python train.py --model="sound classifier" --dataset="read English sentences (LibriTTS-R)" --train_examples=15625 --gain_aug_db=6 --n_mels=80 --hop_length=160 --input="mfcc" --spec_augment=true --win_length=400 --targets=["voice"] --num_classes=2 --arch="conformer" --norm="layernorm" --activation="gelu" --mlp_ratio=6 --head_dim=48 --fused_qkv=true --qk_norm=false --layer_scale_init=0.1 --inner_norm=false --moe="soft" --drop_path=0.1 --num_experts=64 --moe_every=2 --expert_mlp_ratio=0.5 --slots_per_expert=2 --shared_expert=false --subsampling=4 --layers=6 --width=256 --positions="learned" --kernel_size=31 --label_smoothing=0.05 --loss="cross_entropy" --residual_init="none" --optimizer="muon" --muon_scale="spectral" --lr=0.02 --momentum=0.95 --nesterov=true --orthogonalizer="newton_schulz_5" --adamw_lr_other_params=0.0013 --grad_clip=0.5 --gradient_centralization=true --steps=7700 --batch_size=128 --epochs=63.1 --lr_schedule="cosine" --final_lr_fraction=0 --warmup_steps=150 --weight_decay=0.05 --adamw_weight_decay_other_params=0
Rows from block 3 of a small sound classifier, named by matrix and row number. Rows with one number within an expert belong to one neuron, the router's apart. Each number is 128 + 24 x the weight over its row's rms, rounded and kept within 0 to 255. All counts start at 0. Numbers have three digits each.
Before each expert's rows are labels from the 100 clips, of 14976, where the router gives the expert most weight on average: "responds to" is what is common among them; "loudest" is the band of the loudest frequency at the time of the peak. Only what is clearly more common there than usual is listed. The data: read English sentences (LibriTTS-R). In brackets: how many of the 100, against the usual share in percent.
# router: slot weights (model.blocks.3.mlp.router.weight, 128x256, trained with AdamW), inputs 172-255
# up: expert up (model.blocks.3.mlp.up, 64x128x256), inputs 172-255
# down: expert down (model.blocks.3.mlp.down, 64x256x128, transposed), outputs 172-255

# expert 13
responds to: voice: female (100 vs 52.4)
loudest: 4000 to 8000 Hz (32 vs 5.2)
router.26:098139154128143120160153142085156099138126142160124161160157128128168094124125091121108153142129149093132107146138139130139137137152167115157184152094139109121176092115103120137100127140094108112135188127130077117161117122145140060114109126149078115142
router.27:087155147140145136155162131093158096138118128192136145167140092151162086137112107127102162173150129107175138127162147130102135122138176129150159141112128111137165105112121151156076141118110126117129181104137110115136125143150144074117140119155076115129
up.2:090137131124115122136102127142127126155124109070109142093138120099147086112173165109160129111090138153169130124115138100147137153148076112109111106126223126155145131132118131101141143131134115082125196103141138147134165173129171107127129103123073148137
down.2:124196128090135114130137115128055121135100130118121094127135139094129168126099151154081132130108105092126162095124142157139103134137082124139140128100000154107172139131125102119159161115124126129123149118119127152087130156142128135174124149108136116131
up.3:145124116152101132117144089110160143141142107139097132098143141079108180128123096138095127122157110087126134121129139104152139116123174157155122146114139072113113136133126122141125119083126111136141130100130083148097106103099156148113160107132142119087
down.3:173098125139134108121104100050176130107109126150120099124116140120152128122121095186097131098168087127123119160126140166094098163123091130099111153142220145126154153118143118167147134143120147134134148120085071120122152128123128114150172130155108113142
up.4:108086143134091137155163189115097127131139138147128108112114116145114045132121108133140127111121127138128152090175110135127128128081137114114129132122148187097091147136065110129143137150165133122133088144100134173089169151136127161131145138116104142170
down.4:166129131124119147127076144111135120121139121137125149103121135178135162126132211125123127129126104156132144117140131149134195138154077117140154167111117000129134148115141141130165127112125131140133139131112150109126159159123104124106142143106116159125
up.5:100131094145124127129139153128112131104118184126119160064120133080124117087105095146116135109112124132089138125150124153105104144148141133129083158130098112122160092148094149137121112130160109139125119130118199144126143145145115125118134136076082135120
down.5:133188127111141141104172125085099128122081134112110099096122113137106168131105102080129130119127116104123144072133127147125170147101156126176112136125110192108139168164129161165141152127131113149122112141157224186143130126107127125100145153114144099100
up.6:110099138144156145114101120138162095093133137120134152104114124146104101120106171126141175149141151137123109114127075112127134117158110113148133125139169131125149167161121150122066130103123100142136133164142180155117147147123142148115127106158137087117
down.6:090130132123147128111114174112134115130166118147124103130113164130134115124079172125111149135134093079113097055133128142145095121076112137123118139182165099167171109123127104116094129135154120125130135151127082157139095152131127138137133091119125110151
up.7:075096142105152126114131138141145148165133114140107125154134149110139141165154141147123150116134141126122131135138068097105093114137167136124099174137150148092111190116138132135155150113152109166114156116097168122117118113107169179148146140119167107198
down.7:236137122131121138112109140161119106121141125159167111149135147125127168132130151099136134127166137175128130123124106154131123158153126159104146129138121189147128130102139106125174099093127136072128125128136045097167124128128137173137134146120120127131
up.8:109146167134151153126147152105166106113145137113099126132137085107142141113133152077139149129127128120158120137140103146152153125149139113135133119175150184119095065167097159136151144172116123106124105105115190141110154135110125126147115168157136140112
down.8:144168121101118130137123135168127121129122132146118134106131164154081156129136078083126130128159171099140163032128154098152107125091141117134105163113198091144122156169136078118121149086125124125109105133091044157124129158123106132115124157157147105119
up.9:151149113109128118102145109113189146099092155116133129097139168124159140149148156088098134125117136097125153155129120120080141132081111173083132128110168095105102130125118108167138151114129161140166147096112145138170138119155126142163170091140160110118
down.9:083159120125139161112139095155142121124126126132107155143101138092094179133124161124119134105116130224135110079123102156153104146105112107147130106129169120121128118132128150107149119120089134153137165101178150085124178112109145178134144103131134106128
up.10:085122083161161114135119141125136132125125138171108128187156133144129102147137139176125135138150149110104124098143130111092149121128081122121112119137138079109149126120151110098151127136102126144121170123111073148114102162143139149123143096143130137123
down.10:211048129138130131138135114152141122115143124126141110125123122144148191135139068182118134116105094113145140172119099132186111106159078114116096139110161117109105178149138149092118150117140135163133145136089080152113151155117128148116131112109115143123
up.11:074114124111156148124161149131111141130130150130146145156104177141142118123139088141093185179113124140150125128137122113144147097110129112100130117140132049113182099137177117126130122120108139107115160105096135135164137124103134093141148117150107120115
down.11:027127128118116124134141147123130111131103123165113131130131116131101083136098139104177132113134111077131111172128118137151136135199139120141128132136030187107129111112116104110116131103136120075129182129174166114106120127144130091113136136087133130135
up.12:139069116165172058096143124136124131098150104126103097088156142171087104137153135169090110099114134162110133113133104166146109082129121161153137133147129124119153141137168119093146126118105141105162111137128091122142141174108071124106127109111146117117
down.12:147168124135147126127095123121134100160143132132109143135144141106154109138157094124174119186084127168118131164125150142122154127168141150128113110140122158162146133123117108161154145166089126243127179122115175126092101142110149131142159110133137104111
up.13:118151122133122139129179089136125181103146110098104147178119151108150136164132083152132124112094146119174132129135119156109145132131108132133077131144132176147062124136132141131148141172159111159151133152126118131183118104120145097158122130133070121118
down.13:169126135124135127133060173184137149111116140141089110145127125063136119123152167121087126130120121143124148196132123116142125108068070165150100122125182160155102136122135136152110134132146129123132119094161071161075167156110111110115144098121118087126
up.14:135139119124121124121085119132165119131118137138153128129136128113165171134088154131104126125128092076161126115133144131141123145165073140129155149109121158145170123115134118146103152150136119137100099115085085129101161079113097048191110162116062121133
down.14:051085127138137149127119116121116125124142133146104163131127145139132131127115145152134124099140101134129103224124142097114149111064184136121150139138222059078108157161123115114118124119141136114128112134143176130163127107126118110152171196114129117121
up.15:128117117132161121135143138129133133116117147192121154125137107130143053127073159137148131148133131112167166107132131159126129118087172152125168124119087093100162114119131149163113105102149145196142125145126096094078153156104109107119138104136117110139
down.15:112161129119123159127117159106129116120127123165127114133111112150103096125116095077075131103120177132128155175126104104118134166137079127155154114126093144091172130148145162108161137122143137124133146139171225138145146101125110079151102107107113129126
up.16:186147116114154134123136112095117134113131109132087172185103120114178093095138123140118158112124093106166145129104155121128122130144128126147110142117179136111121119102114129115160150136134098135161082118121133120150115158152134110145156146103121144094
down.16:103113127143128107124127166146064120140104125162093142093130127140154121127146099110128132096133186151125141057128116124113076139133117123108154121113061130127141133110146087118071119152129125109127125141111060155096085162130137081142140127157115107126
up.17:199111154118119126143152104098135128139112149143133081174140109129147156134150156163122131142155127113137125100135160119150119092153133119108131131102205133182150136140141140101138099141111147093113127132168145128120108123139116085150130108163143120151
down.17:119167124131128152130160153107123135118136134115173149158128121147140123128123110133162132148149128115127116145126133145143158124006131138115100147137034137153135112156119120128138143120095117152138148127109123130134122171118140163154157070101115119128
up.18:165088140119092128126095150122138124173143121141159127140095125141116114128112155168137123156092133133141115097111076087117137102168137148146177120121145133116165116110145140125128102116125121141146149096099140107138120149119120133145144068129117125143
down.18:165121123112127112132157131100159129133137124163128165136108087161117123129096181078170127146094091161130139157131102157166128120076130132161092096175166185203093120117148132139102100140128136168123137099116167148122145136138136103135085113112162106136

# expert 34
responds to: voice: female (94 vs 52.4)
loudest: 250 to 500 Hz (34 vs 12.1)
router.68:125137115120100115116166062116161102117072095143174106112119140143084135110109124127143099089140158149096162092111140125113151101115127119161127110175111169145126127127121125123120138108091096142142183139152124127140126074118120112077160096096140144101
router.69:120117121115118105117186143127148091113114134189152130104155151105119129131147147145143138120131150145139155138111133153087141127169135140134116088150078148146180132116163153120111140094130124097144171114134130132163144092142129148118131093127117178095
up.1:099117130148139131123062139145147087154121115138145148139125103179139110134134125169107122121146190064129128212138122086107114085111078139113128106120093105161159140125138097112119129144135171104134182154118157106087077165129115153134129165139057110123
down.1:042132130146120116131121107135104128130109125107137129110121152127121171123144157115112132130151136114133113147123102109117143133172104126131098157133224189149097145110140125128119123124144122191144129130120132149146114126124129137115129107105140118135
up.2:016095122135102142111114142115116132118118157132106156135086108175139134153111100099132122137153166128090141152151128127173142121082128112151143152121124164094137178135115144120147094126109067183174195128131144123158104160109145078133126122115116131179
down.2:179205126110137136117145115112154140133101135164144154114115127091090163126111179143177123132173103082126130145130131112126144133176115140127128139148238107121083140158127122113157127090123123126124120115162054104121104108154139211156139159153128130117
up.3:127128145155137136155135113124106121132120086151167159178142137108133132115115113137093150111177158137145109103122125113145156121108140124094137121093114168154103147139157138100123107131131130135102109086177117134160123152148127123176133131120142152120
down.3:108156121093131138133053145162112127112131119143109091114134136132131151124122112119175130141118133065103122109137146182151123165163106120121092125166136073129106139146144150104129100138137127109118146133132114098113175129130136199132099092102129145122
up.4:110109123124156117117115141130213145136115114158125149117146119130120090117120149137110112149164110099122095143121121094097107138140150133136138117110090136119113106102157133126106123174158148137128125130162104116124127131100124185114123145140173108111
down.4:167149122128135114127166102167141125146184131127128105139123132098142095128125155102169135152098113198133141029128133176163136139151071112107122103142141156154118127119130077130110127150154121095126153116160130191151108136108148100103138073111120159116
up.5:081143105131164143124098109113134140139123112177092116156129167168137185108119113128148136167116162120135118138114136120194091128115179128164110156130054090142096060110123108130135107140133146078135173132108095151119143118114147137124118129116105127120
down.5:128137127133123100112094134135144137161118131111158126118123123160157065128141177114121129120177141167124085097124092120127142100190138125155144116135127210077086164127136140063128109101143125164119117111147214128141167136123094103130133086150123099124
up.6:082105112127116106107116118119086124135135123113148140109150108090116125146110107140127139131105146214103128134105121172121128138147077120124141116113063128122092116143135087141139155123088131114113166120168147141080135140137157091109123152153159116136
down.6:246114132118130143117176128167167143119096129136101117120111117124133150142126098168135132148123131027134164088127116133145137120146161109120152113126147097096142143132125138159125107109082127137130136098125102176142119108127144121134107166144133148132
up.7:148080146162150162138114124149124114125133135137171094077128131134122131127160168112145120096105111124093139066087137125164099106083133110129138153117088177115093120115127137112104132159088138220137148144115138121131122132144136175107127116153117108155
down.7:177056120131137095126131145143133129126115126123215134138117151113133124128147181112156129118158135159126102159135111147140165122101150137139141124117136161153148149127122080092149154144147132138143131131168130100152093080149107184139129138102137145116
up.8:146168142119112107154140110127101114102134133140159130145150113097118126126117152118131105141137091126079141094114136144122159143155131102119119137128140128127157104151160101122103116122153120144117149120084110096083112184116119192095116114158124122144
down.8:108180125166135125132150088144117122120136133106127101123117135148111176118154100148133134118153179138133110177137123151125073120137080140149133110114120204120120114085127112120131132112085125065124123147113162155100122131138129039121152112118115094140
up.9:108116136114095145131115146106186134106128150104098114125104121114165115129101125130175156102136132116142112077123104128110167124123043146123147124125127115117144134102108124125172132147113135092097087153121156154108107114159104162120106144121121158133
down.9:170093138111133115126103110108158101136158128140098118146132106079108153128121146138111127140188090154123126075126151131085087153178086132163105133115172065112144123118116147142094155140139123169116124121114092138133103132102135083082170105122120161127
up.10:102110139185135138154095138124085119135151128134149124128133134149126079102112168095135123155151132176101142116142085135154123102073117125118125145134119071108102117112135095118141144118131105100118127115137129106163126103147162132145174117105122156159
down.10:200109131100129148137095131134170129141125128132135191138132157117114153132152072168154126151108133128138143146128140088103145111175163090134109124074148126070127126152120110105130130135154120094121118157131196156106125131130109184124121075132134124144
up.11:166154104187134101137084116148163131122137102120120133151137161138130141131148148169135146115126148149172109160133111148164088123102093116096123107098151153103161121157128130129103108142138086161115100143096102107112096105123132147135155114153117141084
down.11:129160125135127118127176118121126143123123117122127120127123127144137158134101091123109131131092137221118131086122128109094124098130122110132092133121088123134090147119132116127097136123126133177140117118125138122112152153141139182134106080118130108128
up.12:136121125129095106130126119091128120146118160169115124101104155139129141150134146129102141132124168039109115157149105135106127130148089134149161117113138116129151084111158069146124102132101133161104125128147165118109102109162115109121143132138044126157
down.12:087142130121129140123161205107094133132104131078104131134144109089177154125106128174122121129158134176132126075128117112169095133123107134126172113170141085114165126143114188127123112155183114105134130131090074128111171110107170116172107076145122162153
up.13:163136129129132106150162112154075141153115110080134147137157107098150105156178104171086159130120191154137098122142158121128139113118088151148108124144145139160172096128100189186110144167138091175086116105096125130150103105174122091128149142140119170130
down.13:131134128170121152134096170121150137122141142154094124162136123125122186126123084103165126155148062093126119099132113149146143096104111109149172164106117170104099120182120147131115132173086126112128113128216118110142134122150130144136131108158131110129
up.14:166144135141147164139127181114126115115093136126135164193122130131136069113156147140165137141144158071131125139090178105115065099127150117139136158129150130110136128117095113095155103133142137176113158117097102095104112132110099161123151170119141188150
down.14:070155127140133126144101103155086127128144121093164133131141104105140185127145163102128125110136079172134149155120140133115145111133170131134095112116135151140136160168113153074105141088121142115131121138099140145119118145121129144169124185106138103130
up.15:066155098136158114143153145133141087104098128163138134159130126155122131127124169094136127118120160122121133087146152140142131128170132107133099128123103091112148083175132126131146138109120147108127163120147121106127092145142100114146128122152098126115
down.15:176152129113130125119135174142100119097142116142126086172105120112134146130104097147119123104036104054123141165127147119135101114164144118128146115156167118100130120078115185156168178119114142101121093114121198128128173152105151084148110132145138124121
up.16:128147143116122135139108123123124118104089137129133170148117113102117068126160150116149145112126129116157121081137143113178145141114173153133122089158106121128101103130120138139142146145107118094144175105114065138099114149108142113098123165129128148173
down.16:088204126147139180132120119150166137135141137102094140104141115166144119126125157125109122148065137118127103200129108140116110127163087104144171119107058126124134083143119082136141134122094139132125156136143158140153131086141113122116150136113124148140
up.17:183084117124125156132100120155177139117149128116168109128123138123160150114124121127121127114114139150116135110107136151107108146137131111135133102112063158107086086135132141112153130131137112114145154134162128113127143149116111115107111119145146133135
down.17:092118122119132094139195181132135118139141132156142093129143147177137092129139099156087129152145117114140132153126132115161156098119148115135125131136130042143134107128133146181137159161180119096121111121144144166142148111135136105149118074143119138116

# expert 11
responds to: voice: male (80 vs 47.6)
loudest: 4000 to 8000 Hz (51 vs 5.2)
router.22:146101098102150119100166131121152101128091158183142135125154127118114132136078135144156105124125146137170150126110117153117142120124156104110150088134072168136158148142127085125130171080166104111138139116156095134116150112087157137092132100110142136118
router.23:137120126114135129112172106112112095143110169185168118099173115081157104146088142146152092130141131141170148129108138163108109124118140120118170109114075160180166123121142083116134116116149142138133176107148101131131146073130133130122139108152131114105
up.1:099170100118146147132151142095104132144129165123174135109133164164154144159115081145112131100129134177130132158155133145131151142082050159126119112095126147087141143147140118133117097105127143148163078097103106108133148118158173127157149178128127128127
down.1:143087124136116131144059169103114136133161117102114147143132102124099128119129167142129129123140145087125132115143165128116154103129142120110139136131115068163142139130118109109109117136104121127125111127116148090135102129137139111131140123081137187127
up.2:197137122107131151113180113155151112146125145088131152114140124104149176148142144099140133128104092133128114158126148130126142125114112147127150118123084074110102169146117090151147127110162161151142106108103097122145122115134141057132132129111137132128
down.2:082193130134131160138099136147128139129125131127098088104110131096101151120144178094089130125113125174125096168131140102134158135041135136135109115115129183140101170134141140144105139145151141104139138106091172087095087118106109211134165155134142145132
up.3:153174118135130117130159120145133137125114146156172151129140151177126118105188177131101115123118130126086121096116108142125134117154144094143165146141154103133133114132209175101137144135173136129073134096155144122115119113138098165108114129127156095158
down.3:114093134098121183118174147095101127125120123162127110117122102067110171130101093120192128138139107072131119206129130129156125171114074122147124118102107184136143145124137163126135087113139138180132121118096098147112093118144119139131105116115126150122
up.4:135096111130113097131152171090135143139156140146122104119157142164137120147135181138142110139153115123118124154095135101125122125076147156142116137138050142171152154081161121133135086143128127143128092122160134134106154121150131165129136129129141125120
down.4:214087124135129118138161151123150141124085119152148147145130129060136130134143094104149129091163093224117141116119148149111144149232096110138108098125160103132123110118139090093141141143124118077124119124158176148101140147131130119124109086144129164114
up.5:170137129149129098135140117175120108139112130161151063100143141122128129127153141134139116126130111109099088132113116156130101134097104178118108141135065212138146121110138128077137116151157116157130171156105105111124093121134126154115116135101142134108
down.5:140042138137123153130118150135118139141122141096120137111136120090137119126134118115111132088171109195136102033124140115133107133153121137117082126107162069103151139140134085121123097156148139171127107140150154110138113137139120152151127129157122102116
up.6:158099104153147138130161128092123148138130105101154129176155127126151137115147170140109147140087143105140135117137138149105122127139080149124135102130164074144145145113089141114117129127165133089116140109081126148171163163109132118124127102139138140156
down.6:151196130102117132133118150138104128128095148150145153121130122124151116120121141113123124099138142099121145167122140125118150122186102121149107124144158157105102135130144190164163126099091124196120127126171112157151127135131180141163093067144149118126
up.7:090138113125096121147176119122109128143102147097110173136136116136146134098134119070079102114126103093141148141174125103129128117113117126128159103130147123149108127133092075144113161133109130150138100124166094116165113116090107092124124127122129151135
down.7:158147123101121101135076138129181146149123126076127136115130140123124091130107135133102137122077171151130135192132127124138161145086157122139143133148087111109128131138133157151154126103106138071149142125107121147121137101114156134125149107100128117120
up.8:075155125115141120119172129118141132157128105156123131142156148119065090119102155128107152112104138107126108183157118141099119151156114150104157125131118190123166142151119134100118109078140158092124139149100106081133167142122107137121131181084138123109
down.8:108199124136137119121114048142084128109122132113134092176117139139110135125112117130168130116150105123131116079125124111103148127124100152123112141129070039138079119124132144142129138118128134175139122134104063101133152139119128041150173133088120153131
up.9:143112128117094157135083130098121146133094089127124155153109161135149142140113105123155149108092163131158178085152115100110128115147203130117104154130147144184064133118123140118113128118147112112114173157118095145112131152134108124090161143115130142132
down.9:100132138121115092132165083139132138144129137173126107128121162119111107126148181115091133150169077137136133205122125142102070090075099120127127143104026183155117100125123127100172121123096137093123158120160116091151131139114140138122116150141132055128
up.10:032112133134132112108164108151159118168131120148117140108153120126117130155096145139134120132092109217138124084106123143119146136133101139134113149115113074168142096140101130166138156130129109107140172124156107124111163146130126124121097153160163126112
down.10:118144126128129161126119102112109121126104114156121090176119130127153080122133099140093129139107141076124108199124110121122151128145158146141149103130079043121104144126137165157129114113128148124126120117040064096096140075112111052118129140119126105131
up.11:110181143126143118121109107123142151157110110139123133173162108102120128135129101164128156149131152089105109095132077147140136115099118118149149125116110151143141131104119147107102111115137144134085149120116089127176128101130133106117135080093074117141
down.11:077140116146125115136111201145128117112148130103125086109133101162125133132108139145133131140119128144129125181124103144105085132151109139141106139124089067103093149164115082084115123098104114077128136102133094168098104184114113152094138222103124104139
up.12:043152117131099141134122140110139146153134123142140113166151140137142142118140103160176162160147169095107086080109085138123102124116167108113102141124098124117160141134124149167148146096126101147170061180116133079133118143165126172108109139123130100143
down.12:161155122130133109130144218098156108111158141146128131110138097134135089128114112119146129135121132130125143164129148146068130111142154149129103128124131108165136121117125131141152153123087136053131150118182168157137115150119091076063119139121126135117
up.13:106090129178146126121144114145082085096139129062138164140103129111115096150130112160137141128161113134173089106118139142120111105152135115104153111096139080108127068129155111121134123151153142109145109137153135089135132166128135158130125158182165113134
down.13:186109114101122114114104147122143125118093126133161117133120103155108187142140169106112133160107146045114124152136108112156162126085156111125121119128112208113151159123129164144087165166114133172119164126129127184117170084142127109110161085088132133117
up.14:132145142151108093121129137143100116123139115116134147097136143118138087108153153136123147133112140144125127100150113141100148099143108141088160107072161137108138149125137133123129128123138100100131140117134119113145124123082111203157129088152138128113
down.14:027196127171134143122114118165133125129107147081126136141139111112108109136115109123088128067094130165137139182131160131114144145121131107136123126094100105128138133101133076144143160115118132117148144142078123092118157129123138146153098131088141099124
up.15:171141128132128164138097124141135113111111123145101160162151138091142104139150169131136135156104113142120127070121135099121126147084105160175128153115144131103119132133158136096100133130157148059097118148141128134092123152150145113132112162095133159149
down.15:129171125125126126132069098121100131143144129149128115109111127131134139120139096141127124103098108104132132212129113140129137117124072140085092091143080102153097131146128148152134148121161149145135130128091078139137099133121140175116132123146125131137
up.16:159115142141145125136188109131180139125110200116106133162133129104116135160088175097100129125095152134114115105097149101129121131116173106134139144118132083106126098131121090106146129127109146117133096115153088120110160145146155092147125156122070116140
down.16:083182124107111154120171120093131124115095116130166186135116103163127130121101101106060127113160115106132118146123125088162160112080120120145141111078069052135157142088129117114138129095094122156118151126119121114139081105112109130107115178129139106140
up.17:148147091151104113132072087159102144117136133095152120119117130103103145128125128161129122126150101164213133165109136132117110132121129102089163113092126150098114079129151150126124126179152145121128149123131112114150124068136103110158160139172106097146
down.17:116076125104119116130107143146165123138088124123115124139140128106099105115141202056150130164129127063132121062127132144142129142067123146109082133136077120140051132101132117102104104179124126153134076130127165132140124099124129111138163107129138136121

# expert 39
responds to: voice: female (96 vs 52.4)
loudest: 250 to 500 Hz (31 vs 12.1)
router.78:149106106114155112135168089121113108128109124111158140119160142106134136160082131155167097145153152142136137126127153161125121128133138143115138095137063130150140121120148129110162159117111139137160165161150104144115168098109169157102143081104150124111
router.79:113144142150146102093151081124143129136116129152166168139138147099106156186133109162142125132147128168142109128147129158136138153144145111078137135147061145172106121151114124106142119151129115129156157143171138178149171079133161113108151082079137138113
up.1:137150164140123118139151148116095109093149124133118144137119156165148110180162145123111176139118110094130096108150141121114108141116110139106142135108129167114153132133112136153120132120152159138127094123153159108118081152133120166120116147098120129166
down.1:099127126175131129132081101122127145127124119127166090100127119143147144133125186135138123136122213172126103226132115135144137109083139120130127158124130176174077125143135167175129139104148137205118094131123044120081143111148119137138153153122149124123
up.2:161097135120114160132104113116145138123179156135093162097116169143149154105132166103108116065159096156093124107144119116131118136106107090147142105146106162159160115100162132126131115086120149153130125140154140161117170128114128149171142107117131148163
down.2:147130123113141109118119083142167125156138136135145123153141137130110177126115143181117123133173158173140131237121114142128156136130115123152129123117158156155108131098126071162130160166140124164129123126095140121109116139167102202100139199102136152102
up.3:126152093175140142134108167135194125144113106136145080131129137194110104092102119159131143157110144134121137139106127078078140107105143140107129125088155123156107164128109137119119106115142135131107136141121109137097138124130108139115120157152086095103
down.3:156115131138126118120166177101118152134130147149094154163137080123161142117129095142145131135150127155118178119130100128106136101193110156137119120130060146171107126121126124176147100157116118171135087135142182094173106113110105128123099100163140152140
up.4:130063137123136105124101120117137123126120153133141097076142139083115115114161135192156129114113112171115111093118095107142103122124159131119156136114198105173109150152126200136150106125100110139119145122112090144122101116163141152154134102165164135146
down.4:151093136106122109139119103153088113139130129136145139123122123079131157124106062141116120145064178087132155177127113168104157141112096089124116139108032179113105105157117124082063135114143117090135156135225172123115119128124106109141123141133119137147
up.5:131072144123132138119096148101153125147157126078134101086132125104094148155114129134144162176130127112184109090104117100079109121175126117085096088104112092155165108145142129128107112171157077118128130130119139126147159161140180120127117158152189130139
down.5:173127124156131172125187142133076116133116128152150100192147142101149158129101069068110125144170145124128139105127119132169100135141137137144156125141117177123091125141130186085108111107153129181120121123146147122134168169138134146110149083124138105146
up.6:125173096100144121134125112119134156162110128141148151153158152119144142136149115106145130160114120149158146127142105126081143112154103128112168141095088183156114115123143126124154116121105089136151113142138140094097120118136137152111163146120201108082
down.6:219094130118132102133150148071141113112113122080135142090093137076145106126137107129175134154168085159128154094128103160120095146049160169137139109140143116182193123110122132146148118135130137122154119120128138135118131130138129162151091196090136120134
up.7:085132096099129109160124129125132133122151123215124144137125150138134136077148146159129134125125113136092129076081135130094125130107138120122147146119137051146100141116141165168120117124125152153111156138119135091134143167174121063129137131096163083112
down.7:137093127137125139122101185122131136129138128106128161156121117114109150121123124145132126140122128083114117204133138115161138105112190168149148124153003142164114095145120107128127127177155136095129150139108142182131132111125093193123135162123135121140
up.8:070131113130137153130118116118156107115112120087136117156129083119129120142108109098095136127115111164140140110119161146176117128094138131129152095122135090121076100110109146157137137166096118159134106147155169155136127092105141098140155129123125122104
down.8:078157131139132175138146180094123130085066115136118128124137131141172123133133111106089131126090145115120126154128147154106073119099090152143134140152140132123191141114128098155130163098096135110127141134104154137128116165110149227192094175157141110134
up.9:145172143145105124144165122134174116153135129118103138135120137158122089130132126109110146114175094097127118101111161100146147135124057111108134136148112168105134103153103086135139179090119086136132118123122160132122079104123133109118108159138092148117
down.9:057135136116125129128152149139100124136163121156117135090133154141134157127101144126141124105097157132137107127136116131110119111066107127135116126109110098115124118100120086101046129170148092059119155157078108203147102123103128139094122175136129150125
up.10:115122148154126159145183160135132117102131118123126136148126124187116123112087146153162136128158142130122109217115152146141115133069167131129078097148119058153125135150135156123139130109119130172180125155118088171175093117119128075125103153133074131126
down.10:118121125151138144113063131146131123109138144108105123071128127082127144132131143141080129144088166128139103113126140130130128137153141116095136141155134131110095144093127119136127118181106126129131125149101196187119123148146169170097154103138139116130
up.11:111117121100144125131087122127132100118162120197113134140126118116147115140152154149162122154098116110135127072112117157147124128137138051104150143161181080152156154112130150163113124137150151136105106110103111111161122095114082121110118135157165149138
down.11:133113132110134061128196133114143125137148132121110115129133172107128136127125157109154132112127097022128151138125117141134113120118084129128123157144000116092108147154102134084114114168137131078131122106128155127120099090128123138086145157159149129127
up.12:146135076125159137153050148163123135156149130170129126162147156101130114128114153157145133141123116126113128132162124145135135112163143115157165153101148144103121147141136120160132117107092107121084133137106168151117120130130121158117126131099141104160
down.12:125072127133117132120212075116148128137132121119130134146125132116131088119113104124145133131117113152131159082134105106167134118071125129130156166143125067152165148141110090163140117137175126145133120079143206120127125125133143131158155149074125140117
up.13:099108135089121128105105089130085142142125132090133144111130145120130138154142141143121148110125151167102097115129114146189143155107144116129139139129075179084147083105078146160128119096128153137113107143141119112125114163133154164156143114133135125084
down.13:190141133155116143120160169148096129116162125109116131060130083145114132125123193122070129133131128079130172041138131094083125134139111127127116148102147088129099152068129099156183126152145121145133149141100074126129116120141118124136126136109114179141
up.14:121118117116124098152104171118149113160157114158150095126109184151092100136116153166086135110146134133106116128081132165135059132112115097130115139122140087125101099150161127155141136144123105083106117141147149143131092112093136124144139121161163176133
down.14:135124127116124153120146126146087141130136120148119147138112111101121139120137062121137123138102175147124118122130137109148137097204183103134132113150107148163071164148150172115111107137167124229136128131135072157123150119148132099142078119079140135109
up.15:147104139147144125111129111160162181136159107155110124109111117076107120156153164176075154123097159190101097151126126144119125131138112140110077164135129160131096159169129117118153111124115123128117120120131136130162132129140150094145145151112168130139
down.15:140161125114133163122196149077126099120146145166117117157122095141136112116111072107097129081143113175119121109133154113123132131054138147150151088126119060145132120146123143097158137176179133103119107126109130102125164165118138088168138161164153103131
up.16:203130134133126150124166115138103139116126119120091085094140115164133174148125143098138113091095118129121114135125091121128125138136155132169155130113173069147104098150153149149150115129101146101144115104137113156133099142131132101136122127098114091174
down.16:059082124136123130123090129134109126150169150114121111163134151149125143124130114107129132133136171131118124150125128174146125139074080100109060130127023222096133139134130140141102141089142130072129151131090106097146117140114156191093127154158127139125
up.17:075153127164146129139136120133132113141125146101115103144113123090123141147157113136156140156098168146120141077131116121128092111178147126117183089097014089126121088156116121138118137118110088137116116110116131146113143099125154096134125129124113103166
down.17:084165130136123139125081146159117107112112123089119111152108134121105150129135109117110128137072136047134125105125114124109109095113125118136109123122176216148125143105134147165110132105142132108136157134114109108120086125124113043159177133132133081133